{
  "crop_scale_min": 0.3,
  "projector_out": 1024,
  "orthogonalizer": "newton_schulz_5",
  "adamw_weight_decay_other_params": 0.01
}
Rows from expert 7 of block 5, named by matrix and row number. Rows with one number belong to one neuron. Each number is 128 + 24 x the weight over its row's rms, rounded and kept within 0 to 255. All counts start at 0. After the name is the row's rms in percent of the matrix's.
# up: expert up (model.blocks.5.mlp.up, 32x96x96), inputs 0-95
# down: expert down (model.blocks.5.mlp.down, 32x96x96, transposed), outputs 0-95
up.1 104 [132  58 110 123 134 118 160 146 106 134 134 109 136 140 157 134 163 129 125 117 140 180 147 131 128 114 140 142 110 124 131 137 110 153 123 131  96 141 118 108  96 114 137 141 109 155 111 121  81 160  93 201 116 129 133 140 138 122  94 160 106 134 106 101 143 147 129 191  62 133  76  88 120 125 156 161 124 127 142 147 140 127 140 157 121 140 105 162 145 134 141 117 121 103 102 105]
up.2 096 [141  88 124 133 151 141 108 118 176 121 132 131  90 135 132 135 128 102 137  75 115 185 133 124 153  98 111 129 150 113 117 148 114 107 128 129 144 116 117 132 151  82 148  87 138 115 134  62 134 119 102 146 148 172 130 160 145 141  97 103 109 155 121 139 137 135 165 152  98  93 136 115 116 140 141 115  96 127 124 181 114 156 182  75 148 132 147 143 111 159 132 118 124 107  93 138]
up.3 071 [125 112 122 180 108 113 113 127 138 170 118 152  93 136 130 136 175 119 167 115  77 100 138 120 123  96 130 135 113 127 110 128 159 146 105 146 140 143 120  99 144 170 137 128 130 164 114  57 146 121 151 110 127  82  99 129 156 109 109 171 124 161 126 158  88 106 151 117 165 124 159 147 149 126 136 106 119 104 151  64 137 132 122 132 135 114 135 145 110  99 131 107 102 124 102 165]
up.4 105 [153 135 153 119 110  84 139  92 154 111 165 145 152 127 134 129 145 116 126 122 143 109 115 156 122 109 200 123 129 114  80 153 139 141 160 142 113 137 133 125 165  99 167 125 101 101 111 101 135  93 137 133 142  91 115  98 160 150 173 147 150 124  95  85 121 137 155 162  65 111 134  74 142 120 150  91 115 107 134 125 115 118 162 131 119 143 134 167 139 116 137 142 107 121 141 117]
up.5 087 [ 99 108 151 109  91 142 117 112 146 107  87 123 118 160 128 117 132 113 121 181 126 158 153 166 122  82 157 149 116 141 125 152 104 145 107  81 126 121 135 121 144 126 141 107 108 126 105 164 158 109 204 125 114 158 104 131 112 135 112 132  94 121 146 162 146 149 115 108 149 183  95 125 118 135 132 108 137 132 175 145  97 124 103 140 123 104 181 153 100 126  98 143 122 147 118  94]
up.6 095 [123 128 196 134 159 138 121 171  99  97 129 137 120  92 176 120 128  84  96 139 102 133 112  92 118  91 156 112 111  83 106 120 116 124 122 133  98 142 147 129 136 159 119 138 165 122 118 147 135 144 132 126 134 127 144 184  98 151 139 135 136 109 168 161 147 188 152 124 128 132 115 120 112 106 138 151  76 127 108  89 124 145 104 131 147 165 133 131 132 114  73 124 129 147 124  97]
up.7 108 [139 151 127 141 124 143  97 137 120 175 127 115 150 112 114 140 122 162  61 119 128 115 157 100 124  79 167  88 116 141 168 140 123  96 119 124 130 144 137  99 119 149 125 111 161 136 113 176 129 149 117 124 153 124  99 167 134 132 135  75 145 141 144 164 148 143 106 117 137 129 140  82 166 138  84 121  94  99 146 127 120 173 135 126 115 125 126  93 132 104 127 143 123 121 193  94]
up.8 094 [ 73 121 141 140 113 130 131 125 123 104 119 124 158 137 149 149 142 136  46 118  94 122 137 109 150 141 146 109 107 158 100 128 105 111 135 165 106 154 174 136 117 169 153 147 107 117 153 156 116 152 107 132 136 127  90  95 126 168 110 130 109 155 109 125 107 144 147 128 113  88 118  68 103 117 146 143 141 149 116  95 120 140 171 141 153 119 113 167 175 148 148 131  86 137 129 130]
up.9 105 [176 155 138 136 127 159  99 129 142 131 152 129 128 134 136 122 129 164  99 120 130 106 118 120 147 111  99 121 105 120 157 118  88 139 149 137 154 142 146 141 121 136 133 157 124 103 112 121 136 100 184 114 142 126 157 155 135 135 101 140 154 156 108  88 118 115 180 138 115  70 149 115 150  96 137 141 145 131 136 123 116 128 129 139 148 144  68 111 111  91 140 111 161 105  30 124]
up.10 115 [125 147  93 129 148 103 153 147 106 148 147 144 142 128 177 110 140 154  67 147 104 122 105 105 173 142 131 133  99 128 129 152 102 100 140 107 112 148 156 189 130 140 141 105  86 151 118 173 108 132 130 161 107 119 130 161 151  50 119 130 136 115 166 118 125 124 117  99 157 148 116 118 123  94 125 121 109  93 123 154 121 144 149 134 115 135 109 133 124 121  77  88 116 120 148 150]
up.11 095 [115 128 116 172 131 121 196  94 119 136 166 118  93 100 102 175 133 178 124 129 142 135 127 131 117 132 107 120 107 117  94 147 149 128 120 143 130 142 143 176 112 144 124 141 116 101 113  96  82 131 174 124 119 131 137 160 105 182 137 117 146 140 117 115 133 127 128 123 118 114  92  98 125 113 150 163 137 103  91 154 118 142  90  79 104 118 100 134 187 112 138 139  94 156 120 142]
up.12 117 [157 136 133 114 119 113 100 141 150 127 114 131 117 120 144 109 162 102 144 148 133 150 114 121 124 101 121 152 121 101 157 146 142 115 140 125  62 126 134 132 140 136 160 129 143 148 151  82 122 110 136 143 122 112 100 125 114 132 146 105 126 121 132 123 143 109  79 134  94 168 124 139 148 139 113  65 118 127 117 113 109  63 194 102 144 132 205  88 120 139 146 172 148 162 124 131]
up.13 102 [172  86 114 133 137 142 124 153 110  90  92 147 134 126 152 174 117 107 131 123 165 166 119 144 132 113 139 139  94  91 122 133 138 107 143 142 140 128  93 108 131 127 156 105 113 137 150 157 124 113  92  65 102 133 102 122  99 134 130 128  51 138  92 130 177 171 134 137 133 136 136 117 117 134  91 110 128 140 164 163 131 114 140 119 169 109 168 104 118 142 138 123 156 130 126 166]
up.14 101 [108 115 120 101  86 159 142 152 137 139 114 149  97 132 136 130 131 133 131  74 116  75 180 101 124 199 109 137 129 154 112 166 147 101 165 138 159 107 104 129 130 103 133 117 113 129 150 131 106 145 127 127 149 171 126 150 153 127 153 163 152 108  92 133 133 140 151 112 109 136  68 104 117 111 119 120 137 135  93 121 135  99 140 150 156 114 126 122 101 157 110 152 119 144 181  94]
up.15 094 [140 132 124 102  97  82 141 129  80 164 149  83 146 104 129 118 103  94 109 136 152  88 123 127 119 132 121 117 132 129 142  61 129 118 106  91 153 147 134 173 124 125 186 114 153 134 186 160 132 133 120 125 153 127 116  96 109 123 143 128 160 140 133 112 123 130 134 119  94 134 177 136 114  99 165 162 148 101 121 137 126 180 127 159 121 132 155 122 120 139 122  92 108 120  89 151]
up.16 099 [129 123 121  90 138 123 108 164 103 134 156 106 105 115 122 113 157 167 153 107 119 147 133 156 144 143 110 130  99 132 134 166 128  97  92 119 147 150 110 131 145 119 104 136 178 143 135 176 157  98 129 160 107 166 131 143 123 156 156 116 146 134  74  90 119 102 127 101 114 121 155 150 116 120 138 133 120 147 155 107 134 144 130 138  92  52 147  97 118 137  86  70 130 125 155 154]
up.17 108 [157 143 136 136  83  96 137 159 145 143 135 129 122 103 109 155 120 107 139  91 145  79 141 113 101 124 117 125 127 121 153  77 141 142  81 148 143 118  93 149  90 102 104 146 124 167 141 119 117 140 152 113 119 136 159 122 164 136 102 151 103 116 129 152 130 123 150 107  70 161 134 139 113 119 161  99 140 164 149 179 157 106  98 155  80 137  98  96 136 136 128 108 170 151 145 136]
up.18 099 [148 145 112 115 123 146 135  96 129 130  89 134 146 117 120 178 123 151 134 121 130 108 152 149 137 174 106 179 127 171 155 156 168 163 125 110  91 158 128 125 131  96 131 100 140 132 134 105 138 104 107 115 105 128 111 142 105 119 163  95 123 107 101 106 106 125 121 121 104 160 113 146 119  89 103 143 171 118 117 121 199 124 163 170 124 113 180 127 122 108 105 139  82 102 130 102]
up.19 095 [103 131 135  82 124  98 143 135 110 111 162 140 107 109 127 127 130 151 186 122 110  74 122 115 110 146 118 135 117 175 169 144 105 118 104 171 122 142  81 145 110 121 124  58  96 165  99 113 129  71 129 136 151 160 139 158 144  95 108 139 110 157 168 131 140 146 135 173 157 117 162 104 113 125 100 122 164 114 135 131 132 145 123 144 158 119 136 106 114 131 148 148 132 126 130 123]
up.20 099 [131 130 103 134 160 114 132 131 103 123  96 168 160 136 121 155 137 142 107 149 114 127 167 150 192 119 139 127 138 129 152 134 140 114 147 101 147 134 124 143 147  99 154 110 186 117 135  87  81 137 130 117 178  91 125 106 162 146 156 102 121 116 110 124  95 123 118 113  98  96 118  97 119 121  96 173 177 125 113  99 112 109 184 150 102 132 140 118  95 105 110 130 112 107 163 132]
up.21 100 [ 94 148  82 135 147 185 137 131 156 169 117 142 123 121 111 132 143 142 119  70 141 137 125 125 164 100 182 124  77 145 140 102 168 106 132 128 155 154 142 135 131 138 126 112 102 107 101 140 126 101 106  98 163 143 109 115 105 131  87 190 126 119 150 103 129 148 107 142 113 142 110 112 138 157  99 117 167 162 169 135 101 138 100 120 130 114 137 123 137 106 118 151 124  99 156  93]
up.22 093 [114 149 106 111 145 113  90 121 125  87 106 100 134 155 118 157 162 125 111 122 148 117 128 191 130 142 164 136 123 147 124 175 151 164 112 119  93 107 142 155 131 123  95 153 110  85 144 131 139  89 131 123 123 107 127 142 132 135 142 121 147 160 119  79 129 138 154 105 122 151  65 141 119 126 119 109 133 152 137 148 153  97 132  97 148  95 191  99 156  79 163 144 114 133 110 128]
up.23 095 [165 169 116 126  93 127  91 125 139 161  97 110 118 115 150 139  99 104 108 140 120 117 142 107 101 173 168  97 132 110 106 130 134 104  68 144 125  93 132 129 120 114 138 118 103 135 156 110  99 106 145 156 108 136  93 161 102 144 108 175 144 175 141 152 110 122 120 135 171 142 140 186 124 121 117 137 154 173 141 138 126 140 114 109  72 141 130  96 138 135 115 120 166 105 122 149]
up.24 104 [140 128 137 131 160 180 167 108  70 139 133 132 116 136 107 143  84 131  72 127 134 129 104 148 120 127 147 149 147 122  94 161 144 124 114  98 134 118 103 121 102 113 151 175 133 116  88 156  70 108 153 112 134 151 112 147 157 120 153 142 154 164 106 155 125 125 119 112 133 136 116 168 147 107 149 112 181 143 105 117 150 139  70 149 123  98 139 122 134  96 105 162 133 117 132 111]
up.25 095 [115 116  92 143 131 111 129 145 109 128 142 102 126 113 143 142 153  95 131 137  90 137  86  85  93 143 125 126 127 139 147 158 109 107 144 106 129 124 155 102 142 132  88  88 162 125  99  49 156 162 120 126 122 103 107 160 128  80 135 143 152 156 127 124 166 135 112 126 131 121 184  86 140 157 140 112 159 142 173 112 105 141 111 129 109 150 108 156 151 143 115 118 156 130 131 175]
up.26 085 [120 157 126 130  99 160 131 162 178 110 113 134 152 107 123 118  86 126 159 118  96 155 104 153 113  99 136 152 121 106 146 147  90 113 136 126 102 160 133 121 142  56 121 135 147  88 108 120 123 121 132 112 161 128 135 125 151  99 100 128 114 122  96 131  97 147 140 115 115 117 124 165 148 171 114 176 163 150 148 178  86  85 109 107 139 131 139 139 112 153 109 148 119 153  95 163]
up.27 109 [123 167 119 153 138 146 145 105  87 132 130  93 105 111 100 125 119 166 100 130 185 141 135 146 118 121 161  82  87 137 111 140 111 137 161 131 116 104 167 134 158 125 119 119 155 123 166 173 140 175 125  90 103 131 133  90  85 151 126 111 125 115 146 117 137 132 122  99 133 134  94 124 140 155 135 115  72  96 148 172 112 164 140 135 126 120 125 103  99 138  91 168 140 123 107 141]
up.28 107 [159 112 122 125 158 145 172 127 126 114 125  75 153 115 140 108 170  88 155 149 140 117 138 142 129 147  96 150 150  93 134 154 128 134 110 177 101  98 133 137 114 113 127 109 170 138 126  79 136 113 136 104 141 113  71 144 104 113 158 125 128  96 141 105  87 141  96 118  76 121 143 149 129 144 107 118 160 106 142 146  97 128 179 163 118 111 161 130 146 161 146  95 112 115 120 150]
up.29 093 [108 130 174 121 140  97 137 151 128 149 106 170 132  83 169  57 143 147  93 124 108 112 136 141 119 163 122 127  78 130 132  92 118 126  82 104 120 138 102 104 109 120 139 140 159 135 108 156 142 131 140 100 155 130 140 138 100 123 157  90 148 113 157 129 161 128 111 110  94 130 183 108 154 133 133 173 120 151 122 115 178 138 141 109 123  99 136 134 119 105 167 146  99 128 109 143]
up.30 104 [104 115 124  94 114 114  95 118 156 139 124 108 140 175 116 129 155 132 122 114 166  93 115 162 126 106 126 124 118 104 124 129  83 165 123 121  76 157 104  97 145 113 135 190  75 157 131 153 140 166 128 122 118  91 133 117 133 125  78 171 140 134  99 117 116 136 153 134 167 107 143 133 140 145 187 120 134 178 149 116 133 106 162 131 113 123 116 145 139 123 135 168 117 119  93 123]
up.31 110 [126 156 101  71 104 177 150  89 179 137 121 127 150 128 139 110  88 126 154 134 121 176 138 132 178 110 130 104  92 119 133 153 126 165 136 102 133 126  97 140 121 154 113 107  81 110  77 106 131 140 111 116 123 131 119  85 122 108  99 165 172 124 133 174 133 146 130 114 117 136 106 126 127 146 148 113 146 156 195 127  90 105 144 136 117 136 111 133 131 135 103 139 116 117 135 150]
up.32 100 [110 160 125 147 153 108 146 158 145 138 146 157 145 133 132 114  84 118 122 132 145 127 115 101 140  83 147 170 146 144  82 120 120 135 146 123 111 100 145 130 116 114  86 126  99 175 113 150 129 108 172 117 168 138 112 153  80 120  64 109 145 151 159 106 117 123 143 158  87 143 124 137 132 108  85 122 133 124 155 128 152 134 105 188 138 146  79 138  99 120  97 133 115 128 162 133]
up.33 102 [165 101 127 148 100 112 191 158 117 127 117 102 138  95 114 133 132 120 112 114 134 110 124 118 118 127 139 119 131 144 155 125 126 134 129 110 173 117 151 119  72  95 122 125 128 143 113 112 152 107 163 119 112 164  83 129 127 147 154 198 150 146 135  95 115 151 117 133 117 106  89 134 130 160 151 110 130 157  90  95 115 157 116 167 164 127 156 149 143 110 102 117 146 156  64 108]
up.34 089 [124 137 171 143  94 144 110 112 109 116  97 110 116 142 137 123 111 116 142 125 176 131  92 142 121 142 108 114 117 118  95 147 106  89 116 121 100 157 117 178 117 118 104 173 118  90 102 131 141 132 118 119 148 106  89 150  97 170 147 164 130 141  99 108 116 120  98 109  83 125 112 129 134  87 195 168 133 105 148 164 154 162 118 125 152 126 159 132 136 153 157 143 149 100 127 165]
up.35 093 [159 137 102 115 121 110 148 138 134 122 128 106 147 139 141 110 129 167 128 135  67 148 114 112 115 127 133 173 118 110 154 105 121 125 119 105 149 123 163 142 136  79 111 115  94 121 131 142 156 170  96 112 130 169 107 122 139 140 105 138 141 129 119  91 149 117 122 150  88  89 135 136 144 160 151 152 130 177 137 123 125 118 191 187 119 132 137 123 118 120 131  87 100 100  55 140]
up.36 113 [172 120  91 121 143 135 142 101 113 129 165 101 145 100  94 136  70 135 131 127 135 179 140 152 125 116 133  90 114 166 169 136 139 118 125 148 121 116 121 122 110 153 121 148 146 110 136 187  92 141 160 122  98  93 159 115  95 126 132 120 154 138 130 121  98 138 129 123 157 126 151 107 144 124  92 132 109 113 157 128 130  80 169 140 105 102 121 112 151 141  63 131 178 129 150 111]
down.1 095 [159 151 131 112 118 153  99 137 149 156 132 150  78 115 144 112 120 100 171 141  87 127 114 106 109 144 147 119 142 155 114 130 106  63 150  95 146 133 118 157 127 157 128 145  96 150 155 155 147 157 143 189 125 101 105 146 164 119 136 152 130 150 157 119 142 128  90 143 121 127 156 115 106 103  79 133 168 106 100 114 139 114  89 134  89 129 149 101 100 141 145 128 125 102  98  96]
down.2 096 [165 110 112 103  87  90 129 160 121 119 101 106 109 111 125 120  90 112 113 130 131 122 109 120 110 145 166 117 139 132  82 140  95 101 132 140 103 149 164 124 143 156 130 155 144  97 142 142 153 149 113 131 189 109 131 152 137  83 125 130 124 133 150  86 169 123  83 168  93 128 155 112 176 133 122 104 110 107 146 102 115 109 161 153 141 141 152 154 116 168 119  87 110 115  99 151]
down.3 076 [148 179 151 114 130 144 140 102 131  53 121 166 160 140 102 114 139 130  78 117 106 105 146 157 138 110 108  99 120 163 132 117 151  97 150 148 123 132 141 131 153 106 142 145 116 138 117  98 138  94 137 135 182  81 181 103 132 132 109 103 155 133 131 140 144 137 121 131  99 136 137  80 173 141 153  95 127 153 129 100 129 115  75 154 136 113 149 137 120 139 148 133  92 106 130 130]
down.4 104 [123 136 139  93  58 169  99 138 147 107 102 126 173 127 129 124 136 144 107 134  94 101 101 149 132 110 106  92 113 121  98 124 137 148 152 170 127 115 170 110 119 156 134 167 124 145  85  98 142 118 159 166 128 145 162 140 129 136 119 144 135 146 153 135 120 148 132 162 110 129 112 127 134 110 106 116 139 107 131  93 159  99 174  59 120 148 165 105 113 160 118 118 129 133 106  95]
down.5 090 [141 110 135 128 181 172  92 111 137 120 116 151  96 166 158 150  91 164 154 123  98 138 113  88 147  90 109 175 121 116 112 125 151 125 110 187 125 147 155 133 121  82 119 141 132 147 128 113 131 138 120 135 164 142 113 143 115  98 150 145  92 112 155 103 146 115 132 102 143  91 146 119  86 154 126 109 152 142  91 163 114 144 100 102 125 141 128 125  95 145 172  90 133 115 138 157]
down.6 090 [131 125  86 115 114 125 158 123 123 144 137 136 127 123 108  99 160 107 139  98 139 123 110 139 133 155 102 177 100  74 173 128 120 161 152 141 109 180 139 118 127 105 103 102 108 139 150 171 142 136 133 153 141 122  75 118 143 103 136  86 190 103 108 142 129 122 101 141 100 108 132 103 162 154 163 130  67 159 135 140  89 108 143 136 128 146 106 131 128 142 100 144 140 136 159 124]
down.7 103 [143 147 137 152 142 124 119 119 103 153 136  92 143 116  69 147 146 165 126 110 136 126 122 138 140 115  95 137 106  86  90 108 117 163 145 150 135 124 120 122 140 166 153 114 146 112 149 117 127 145 129 112 151 135 108 103 114 133 127 147 131 175  65 100 135  97 139 153 144 106 105  91 174 151 137 107 169 156 135 101  78  85 139 125 103 151 116 110 125 164 126 153 172 176 125 111]
down.8 095 [138 153 117 178 119 142 133 130  96 148 124 136 151 111 137  84 101 117 145 130 103 135 132 131 138 171 117 110  98 132 130 152 130 132 160 112 170 145 139 100 121 137 147 114 119 112 131 143 123  80 134 111 148 124  69 123 133 113 158 156 129 143 102 152  95 116 141 169 132  90 153 153 117 118 121  97 139 115  99 113  96  82 110  95 128 150 157 145 131 162 126 125 127 155 159  35]
down.9 112 [115 171 123 137 133 175 121 125 180  94 117 124 106 126 111 111 141 107 119 106 129 109  72 163  99 138 141 104 108 129 138 118 138 184 142  58 130 119  88 157 118 148 150 124 109 162 126  96 149  87 125 127 105 148 133 174 135 166 108 119  89 124 126  96 140 134 141 140 161 137 139 161 121 122 136  96 163 139 112 132 148 113 155 130 174 116 104 130 147 114 154 103 127 152 151 101]
down.10 106 [117 117 113 161 121 145 147 184 125 175 127 157 167 126 114 100 157 130 184 137 104 132 133 108 138 124 126 131  97 107 128 143 122  97 132 123 112 154 109 126 117 138 104 136 167 104 139 130 147  98 104 149 128 130 108  88 146 137 133 109 141 146  96 135  82 146 124 144 134 148  87 123 128 139  56  96 102 153  88 133 107 132 124 116 145 120 105 110 151 162 108 126 148 157 133 208]
down.11 091 [ 98 156 148 154 181 160 159 149  95 105 133 141 110 101 107 149 114  91 132 166 178 135 158 126 109 151 130 141 127 145 166 140  93 111  93 120 109 124  76 183 117  86 162 148 105 142 105 101 135 145 125  88 149 123 109 121  96 106 116 140 103 137 156 123 119 121 110 154 166 115 134 113 153 135 134  89 117 151 128  91 127 133 141 131 107 131 108 137 110 144 112 149 164 147 124  80]
down.12 122 [110 165 111  87  93 171 139 110 121  86 114  94 120 113 156 131 117 142 138 123 105 159  95 148 117 108  83 119 113 115 121 130  87 162 112 174 107 170 172 113 132 126 146 114 131 114 117 132 151 115 119 172  95 132 125 164 124 137 140 123 103  96 156 101 145 130 116 170 151 127 121 107  66 141  97 182 162 120 115 119 131 137 148 134 144 130 185 118 131 129 161 127 142 132 140 110]
down.13 094 [123  97 176 126 107 142 120 159 109 110 133 137 138 112 139 129  98 146 103 103 145 133 129 149 154  74 109  95 115 119 111 147  84 158 129 116 145 103 172 146 155 102 129 126 105 157 126  97 129 124  87 152 135 118  96  95 134 113 180 152  95  78 106 136 136 125 144 127 124 164 148 161 115 155  89 144 137 132 127 115  93 120 161 176 109 143 180 147 123 115 130 129 109 105 171 149]
down.14 101 [146 112 134 141 126 127 115  91 143 131 135 168 102 105 185 100 116 122 107  97 126 132 168 111  91 154  75  63 139 133 137 143 180  94 121 132 135 132 122 167 129 122  96 145 155 104 147 125 136 157 109 124 137 103 125 116 141  92 125 137  86 144 122 145 145 132 175 118  91 145 167 121 131 118 141 121 128 109 159 153 132 129 117 142 122 176 133 128 134 104 113  94  75  96 164 145]
down.15 098 [ 97  96 152 141 131 111 100 171 140 157 150  89 154 155 110 111 181 119 147 146 123 153 132 147 101 148 126  82 150 193 121 152 136 145 125 136 124 137  73 104 138 118 133 115 134 112 133 176 108 101 140 112 147 121 119 156 120 133 130 107 184 137 122 124 116 112 101  99 133 163  93  91 142 109 128  99  93 147 142 154 103 125 118 138 136 143 132 127 121 101 102 173 124 148  95  83]
down.16 096 [109 134 158 160 162 171 123 106 105 146 122 106 133  83 111 117 146 126 120 143  99 184 129 107  93 125 122 112 145 163 101 150 148 120 118 105 107  99 123 108  93 107 157 169 116 117 117 175 130 109 147 125 156 150 139 150 130 125 109 151 197 142 137  81 160  94  94 121 141 148  99 122 144 111 123 142  99 133 147 151 133 109 144 128 128 101 119  74 127 166 121  86 151 144 140 116]
down.17 104 [110 124 162  85 113 125 154 141 127 148 129 108 139 138  81 134 147 129 127 129  93 113 103 140 110 155 133 126 114 123 108 132 150 138 141 105 112 133 161 156 142 115 100 148 155 134 132 194 120 119 161 121 109  87 123 127 132 123 141 149 126 134 137 144 166 139 102 132 108 164 115 122 115  71 160 151 178 133 122 168 122 123 136 160 134 104  70 157  70  85 104 130 104 119  85  91]
down.18 099 [124 117 104 160 128 137 129  79 111 155  73  79 120 159 128 143 144 131 133 120 164 123 119 121 160 117 111  88  86 113  95 148 115  93  91 102 146 139 110 122  93 159 149 116 151 119 158 133  73 134 129 191 143 109 114 155 141 104 135 123  99 102 132 126 133 124 111 131 142 136 148 155 164  99 163 103 157 123 183 119 157 159 126 132 128  87 146 118 119 135  96 118 152 147 137 132]
down.19 085 [145 111 116 126 142  99 145 121  90 159 152  98  97 154 168 156 117 106 175 112 120 112 115 109  95  95  82 120 140 127 145 128 120 167  96 134 149 165 103 142 131 127 144 148 138  98 153  87 145 137 102 170 132 101 121 162 152 145 121  80  99  75 159 166 132 140 104 119 108 116 111 115 106 146 124 103 152 115 166 114 125 153 102 135 116 147 118 141 163 120 141 109 164 148 135 173]
down.20 102 [ 90 180 103 186 132 143 166 119 117 106 122 124 129 137 150 115 134 142  62 151 106 141 136 147 141 126 117  90 138 125 123  87 152 116 125 125 151 120 130 134 135 176 148  84 134 158 100 107  93 135 100 157 126 126 126 143 142 126 134 150 109 172 119 113 102 117 147 101 133 126  96 149 131 131 136  80 122  88 142 122 137  88 140 110 111 149 140 116 139 200 155 138 137 110 174 139]
down.21 101 [179 106 162 131 179 142 124 127 100 128 141 135  92  92 129 138 116 124 177 131 140 147 121 115 121 164 135 104  92 130 104 116 118 107 130 113 133 109 146 127 153 147 125 145 163  88  82 125 166 163 125 123  87 103 144 141  89 129 127 131 130 134 152 112  83 102 159 116 121 128 153  92 147 114 125 157 161 103 107 139  96 157 114 109 106 176  96 144 123 159 144  91 135  81 108 153]
down.22 089 [109 147 126 179 151 124 168 142 130 134  85 151 141 144 137  86  86 135 168 134 102 130 173 103 166 113 113 127 109 157  98 127 101 106 128 102  92  97 125 127 154 144 171 158 104 134 117  97 114 147 129 100  81  67 138 136 148 116 137 137 126 164 110 144 123 124 132 106 114 138 122 120 139 177 106 152 157 108 133 159 138 108 121  98 148 136 155 101 112  95 153 116 113 131 173 116]
down.23 095 [ 84 118 133 100  98 117 121 138 121 122 104 167 176 115  58 143 127 118  89 166 122 125  88 167 130 128 103 124 121 103 144 114 162 153 141 136 123 130 168 148 112 105 129 102 151 129  80 134 121 166 145 132  94 142 137 135 141  95 129 179 149 145 135 125 126 106 126  98 162 128 148 125 154  93 144 114 129 168 117 157 152 149 111 162 134 143 122 108 152 125 119 120 137 110  59 114]
down.24 106 [124 127 121 158 146 147 101 162  71 176 133 162 146 108 121 151 149 144 120  74 159 127 141 132 127 130 143 153 126 144 120 164 116 157 134 111 129  90 128 159 102 124 141 137 101 146  74 114  88 117 130 121 114 116 150 130  99  76 113  99 132 116 163 131 122 128 154 164 103  94 106  96 137 116 180 147  84 120 108 155 134 187 126 124 126  86 142 139 102 151 133 121 125 125 143 144]
down.25 101 [135 114 141  71 103 138  94 102 127 118  90 128 127 134 138  89 172 121 107 161 160 153 146 132 101 153 150 146 168  87 151  96 133 174 121 115 121 143 161 116 138  83 138 102 158 122 129 141  96 121 145 150 131  88 124  92 145 130 129  78  92 137 135 137 124 159 109 138 136 135 128 105 121 113 105 123 128 142 145 145 116 153 136 134 163  81 168 162 181 113 137  96 120 100 156 131]
down.26 085 [142 134 167 177 141 125 157 177  96  92 111 117 110 134 122 155  81 107 117 173 146  77 176 120 105 104 152 109 135 124 106 143 119 153 104 137 120 144  74 153 125 133 185  99 146 118  99 141 155 141  90 138 134 124 118 131 156 107 113 138 105 151 115 146 123 170 144 122 126 119 115 148 170 135  94 138 145 136 126  94 119 147 139 157 100 131 117 129 109 104 140 100 115  83 100 128]
down.27 109 [123 107 106 133 145  92 105 133 121 132 123 124  90  79 162  95  96 150 131 108  99 100 128 115  82  89 114 137  85 144 131 135 108 124 126 122 131 127 140 101 165 124 137 110 124 147 164 107 144 115 125 110 145 105 129 124 105 166 107 161 206 160 123 110 149 119 136 169 133 114 133 155 138 141 127 157 103 161 132 108 102 137 121 139 188 169 105 131 141 130 105 176 165 139 153 117]
down.28 107 [101 150 139  96 163 136 134 126 109  57 109 153 116 138 121  91 116 168 131 192 144 118 138 118 122 103 130  83 141 138 103 143 145 169 132 121 148 157 126  91  81 140 176 158 117 115 118 136 154 135 118 165 129 112 106 130 131 122 146 102 107 102 145 129 112 174 105 100 106 139  99 159 131  89 146 187 149 103 129 111 120 131 113 138 144 142 124 107 127 143 128 110 154 138  92 102]
down.29 095 [105 116  83 101 157 162 118 105 144 156 137  78  90 114 120 140 114 140 124 168 145 138 145 163 136 135 122 148 128 132 116  57 106 104 160 136 110 113 135 156 124 175 106 152 102 124 124 152  59  87 159 116 149 140  83 129 145 131 130  99 142 143 111 104 109 127 132 114 161 172 135 104 122 140 140 132 154 167 162 145 106 122 115  95 111 151 129 129 156 105 138 117 143 153 138 119]
down.30 102 [ 95 170 166  92 134 124 156 132 177 146 151 104 115 163 132  92  75 143  90 110  99 157 129 100 178 132 129  93 124 123 107 163 162  64 146 124 132 102 142 110 151 152 140 105 110 131 126 119 168 116  97 100 161 150 137 114 116  96 140 133 141 149 128 154 144 123 152 124 121 139 123 120 152 116 135 107 119 132 100 145 134 115 148 111 126 123 113 152 108 122 159 147 101  75 138  83]
down.31 118 [149  84 146 119 154 123 102  86 107 178 117 100  80 136 150 159  90 125 117 134 147 125 174  91 125  94 128 173 156 164 132 161 113 119 100 154 122 117 107  95 115 163  97 118 158 118 131 132 103 145 130 126 120  88 145 139 113 152 110 117  99 154 125 139 101 137 153 125 124 133 133 109 138 162 147 149 126 129  53 142 128 125 129 147  98 137 136 145 159 156 158 105 129  86 122 157]
down.32 101 [116 117 124 132 147  78 132 180 164 125 153  70 150 110 127  83 126 132 104 127 140  91 151 115 167 135 147 108 143 130  85 159 112 105 116  84 115 144 156 113 111 107 103 140 138 118  88 119 130 139 129 115 115 186 146  94 142 139 132  98 134 147 140 137 164 128 140 144 173  91 107 159 111 147 151  96 142 154 120 183 127 134 132 150 124 180 106 114 121 113  97 140 121 108 116 132]
down.33 103 [149 117 126 116 153 138 135 121 132  98 159 138 116 134 146 123 127 133 111 118 159 158 149 145 122 168 124  92 128 159 184 132 138  89 105 138 145 140 137 194 134 116 129 140 153 129 126 100 134 120 105 132 122 169 143 152 107  84  94 138  82  91  94 116 101 113 128 134 111 179 125 142  81  96 142  82 164 128  62 125 162 146 117 135 145 128 125 116 129 149 107 133 155 111  93 120]
down.34 094 [113 134 134 155 160 121 191 121 100  83 105 114 123 130 168  85 147 134 146 141 142 135 126  91 148 182 129 137 105 162  96 132 101 141 133 119 133 112 101 104  95 131 133 112 142  86 116 121 133 124 139 114 160 150  80 115 154 120  83 100 156 139 135 112 107 165 140 150 134 115 138 125 144  96 127 172 105 129 183 157 101 150 108 119 131 138 162 103 128 128  98 131 111 142 148  78]
down.35 077 [113 104 164 118 148 106 145 107 135  61 148 110 129 188 170 146 120 146 124 149 116 161 125 144 165 127 184 138 153 153 113 155  94 133 132 100 103 116 156 105 104 116 133 109 140  99 135 116 127 128 117 111 102 141 147 173 132 137 112 107  98 148  97 104 119 167 127  66 143 146 157 169 125 102 138 114 166  83 114 121 140 141 125 164 112 130 124 124 143 106 112 124 111 142 103 109]
down.36 099 [121 131 164  67 114 118 131 107 113  98 147 108 154 115 138 131 162 162 119 124 139 147 106 159  93 106 140 131 127 140 117  95 109 155 178 104  77 152 160 108 141 138 123 171 130 164 123 102  63 105 138 118 129 143 108 104 119 139 124 144 167 143 135 121 104 118 113 162 153 102 115 104 113 101 159 128 110 157 121 120 147 151 130 125 143 102 113 146  80 165  99 168 166 141 110 133]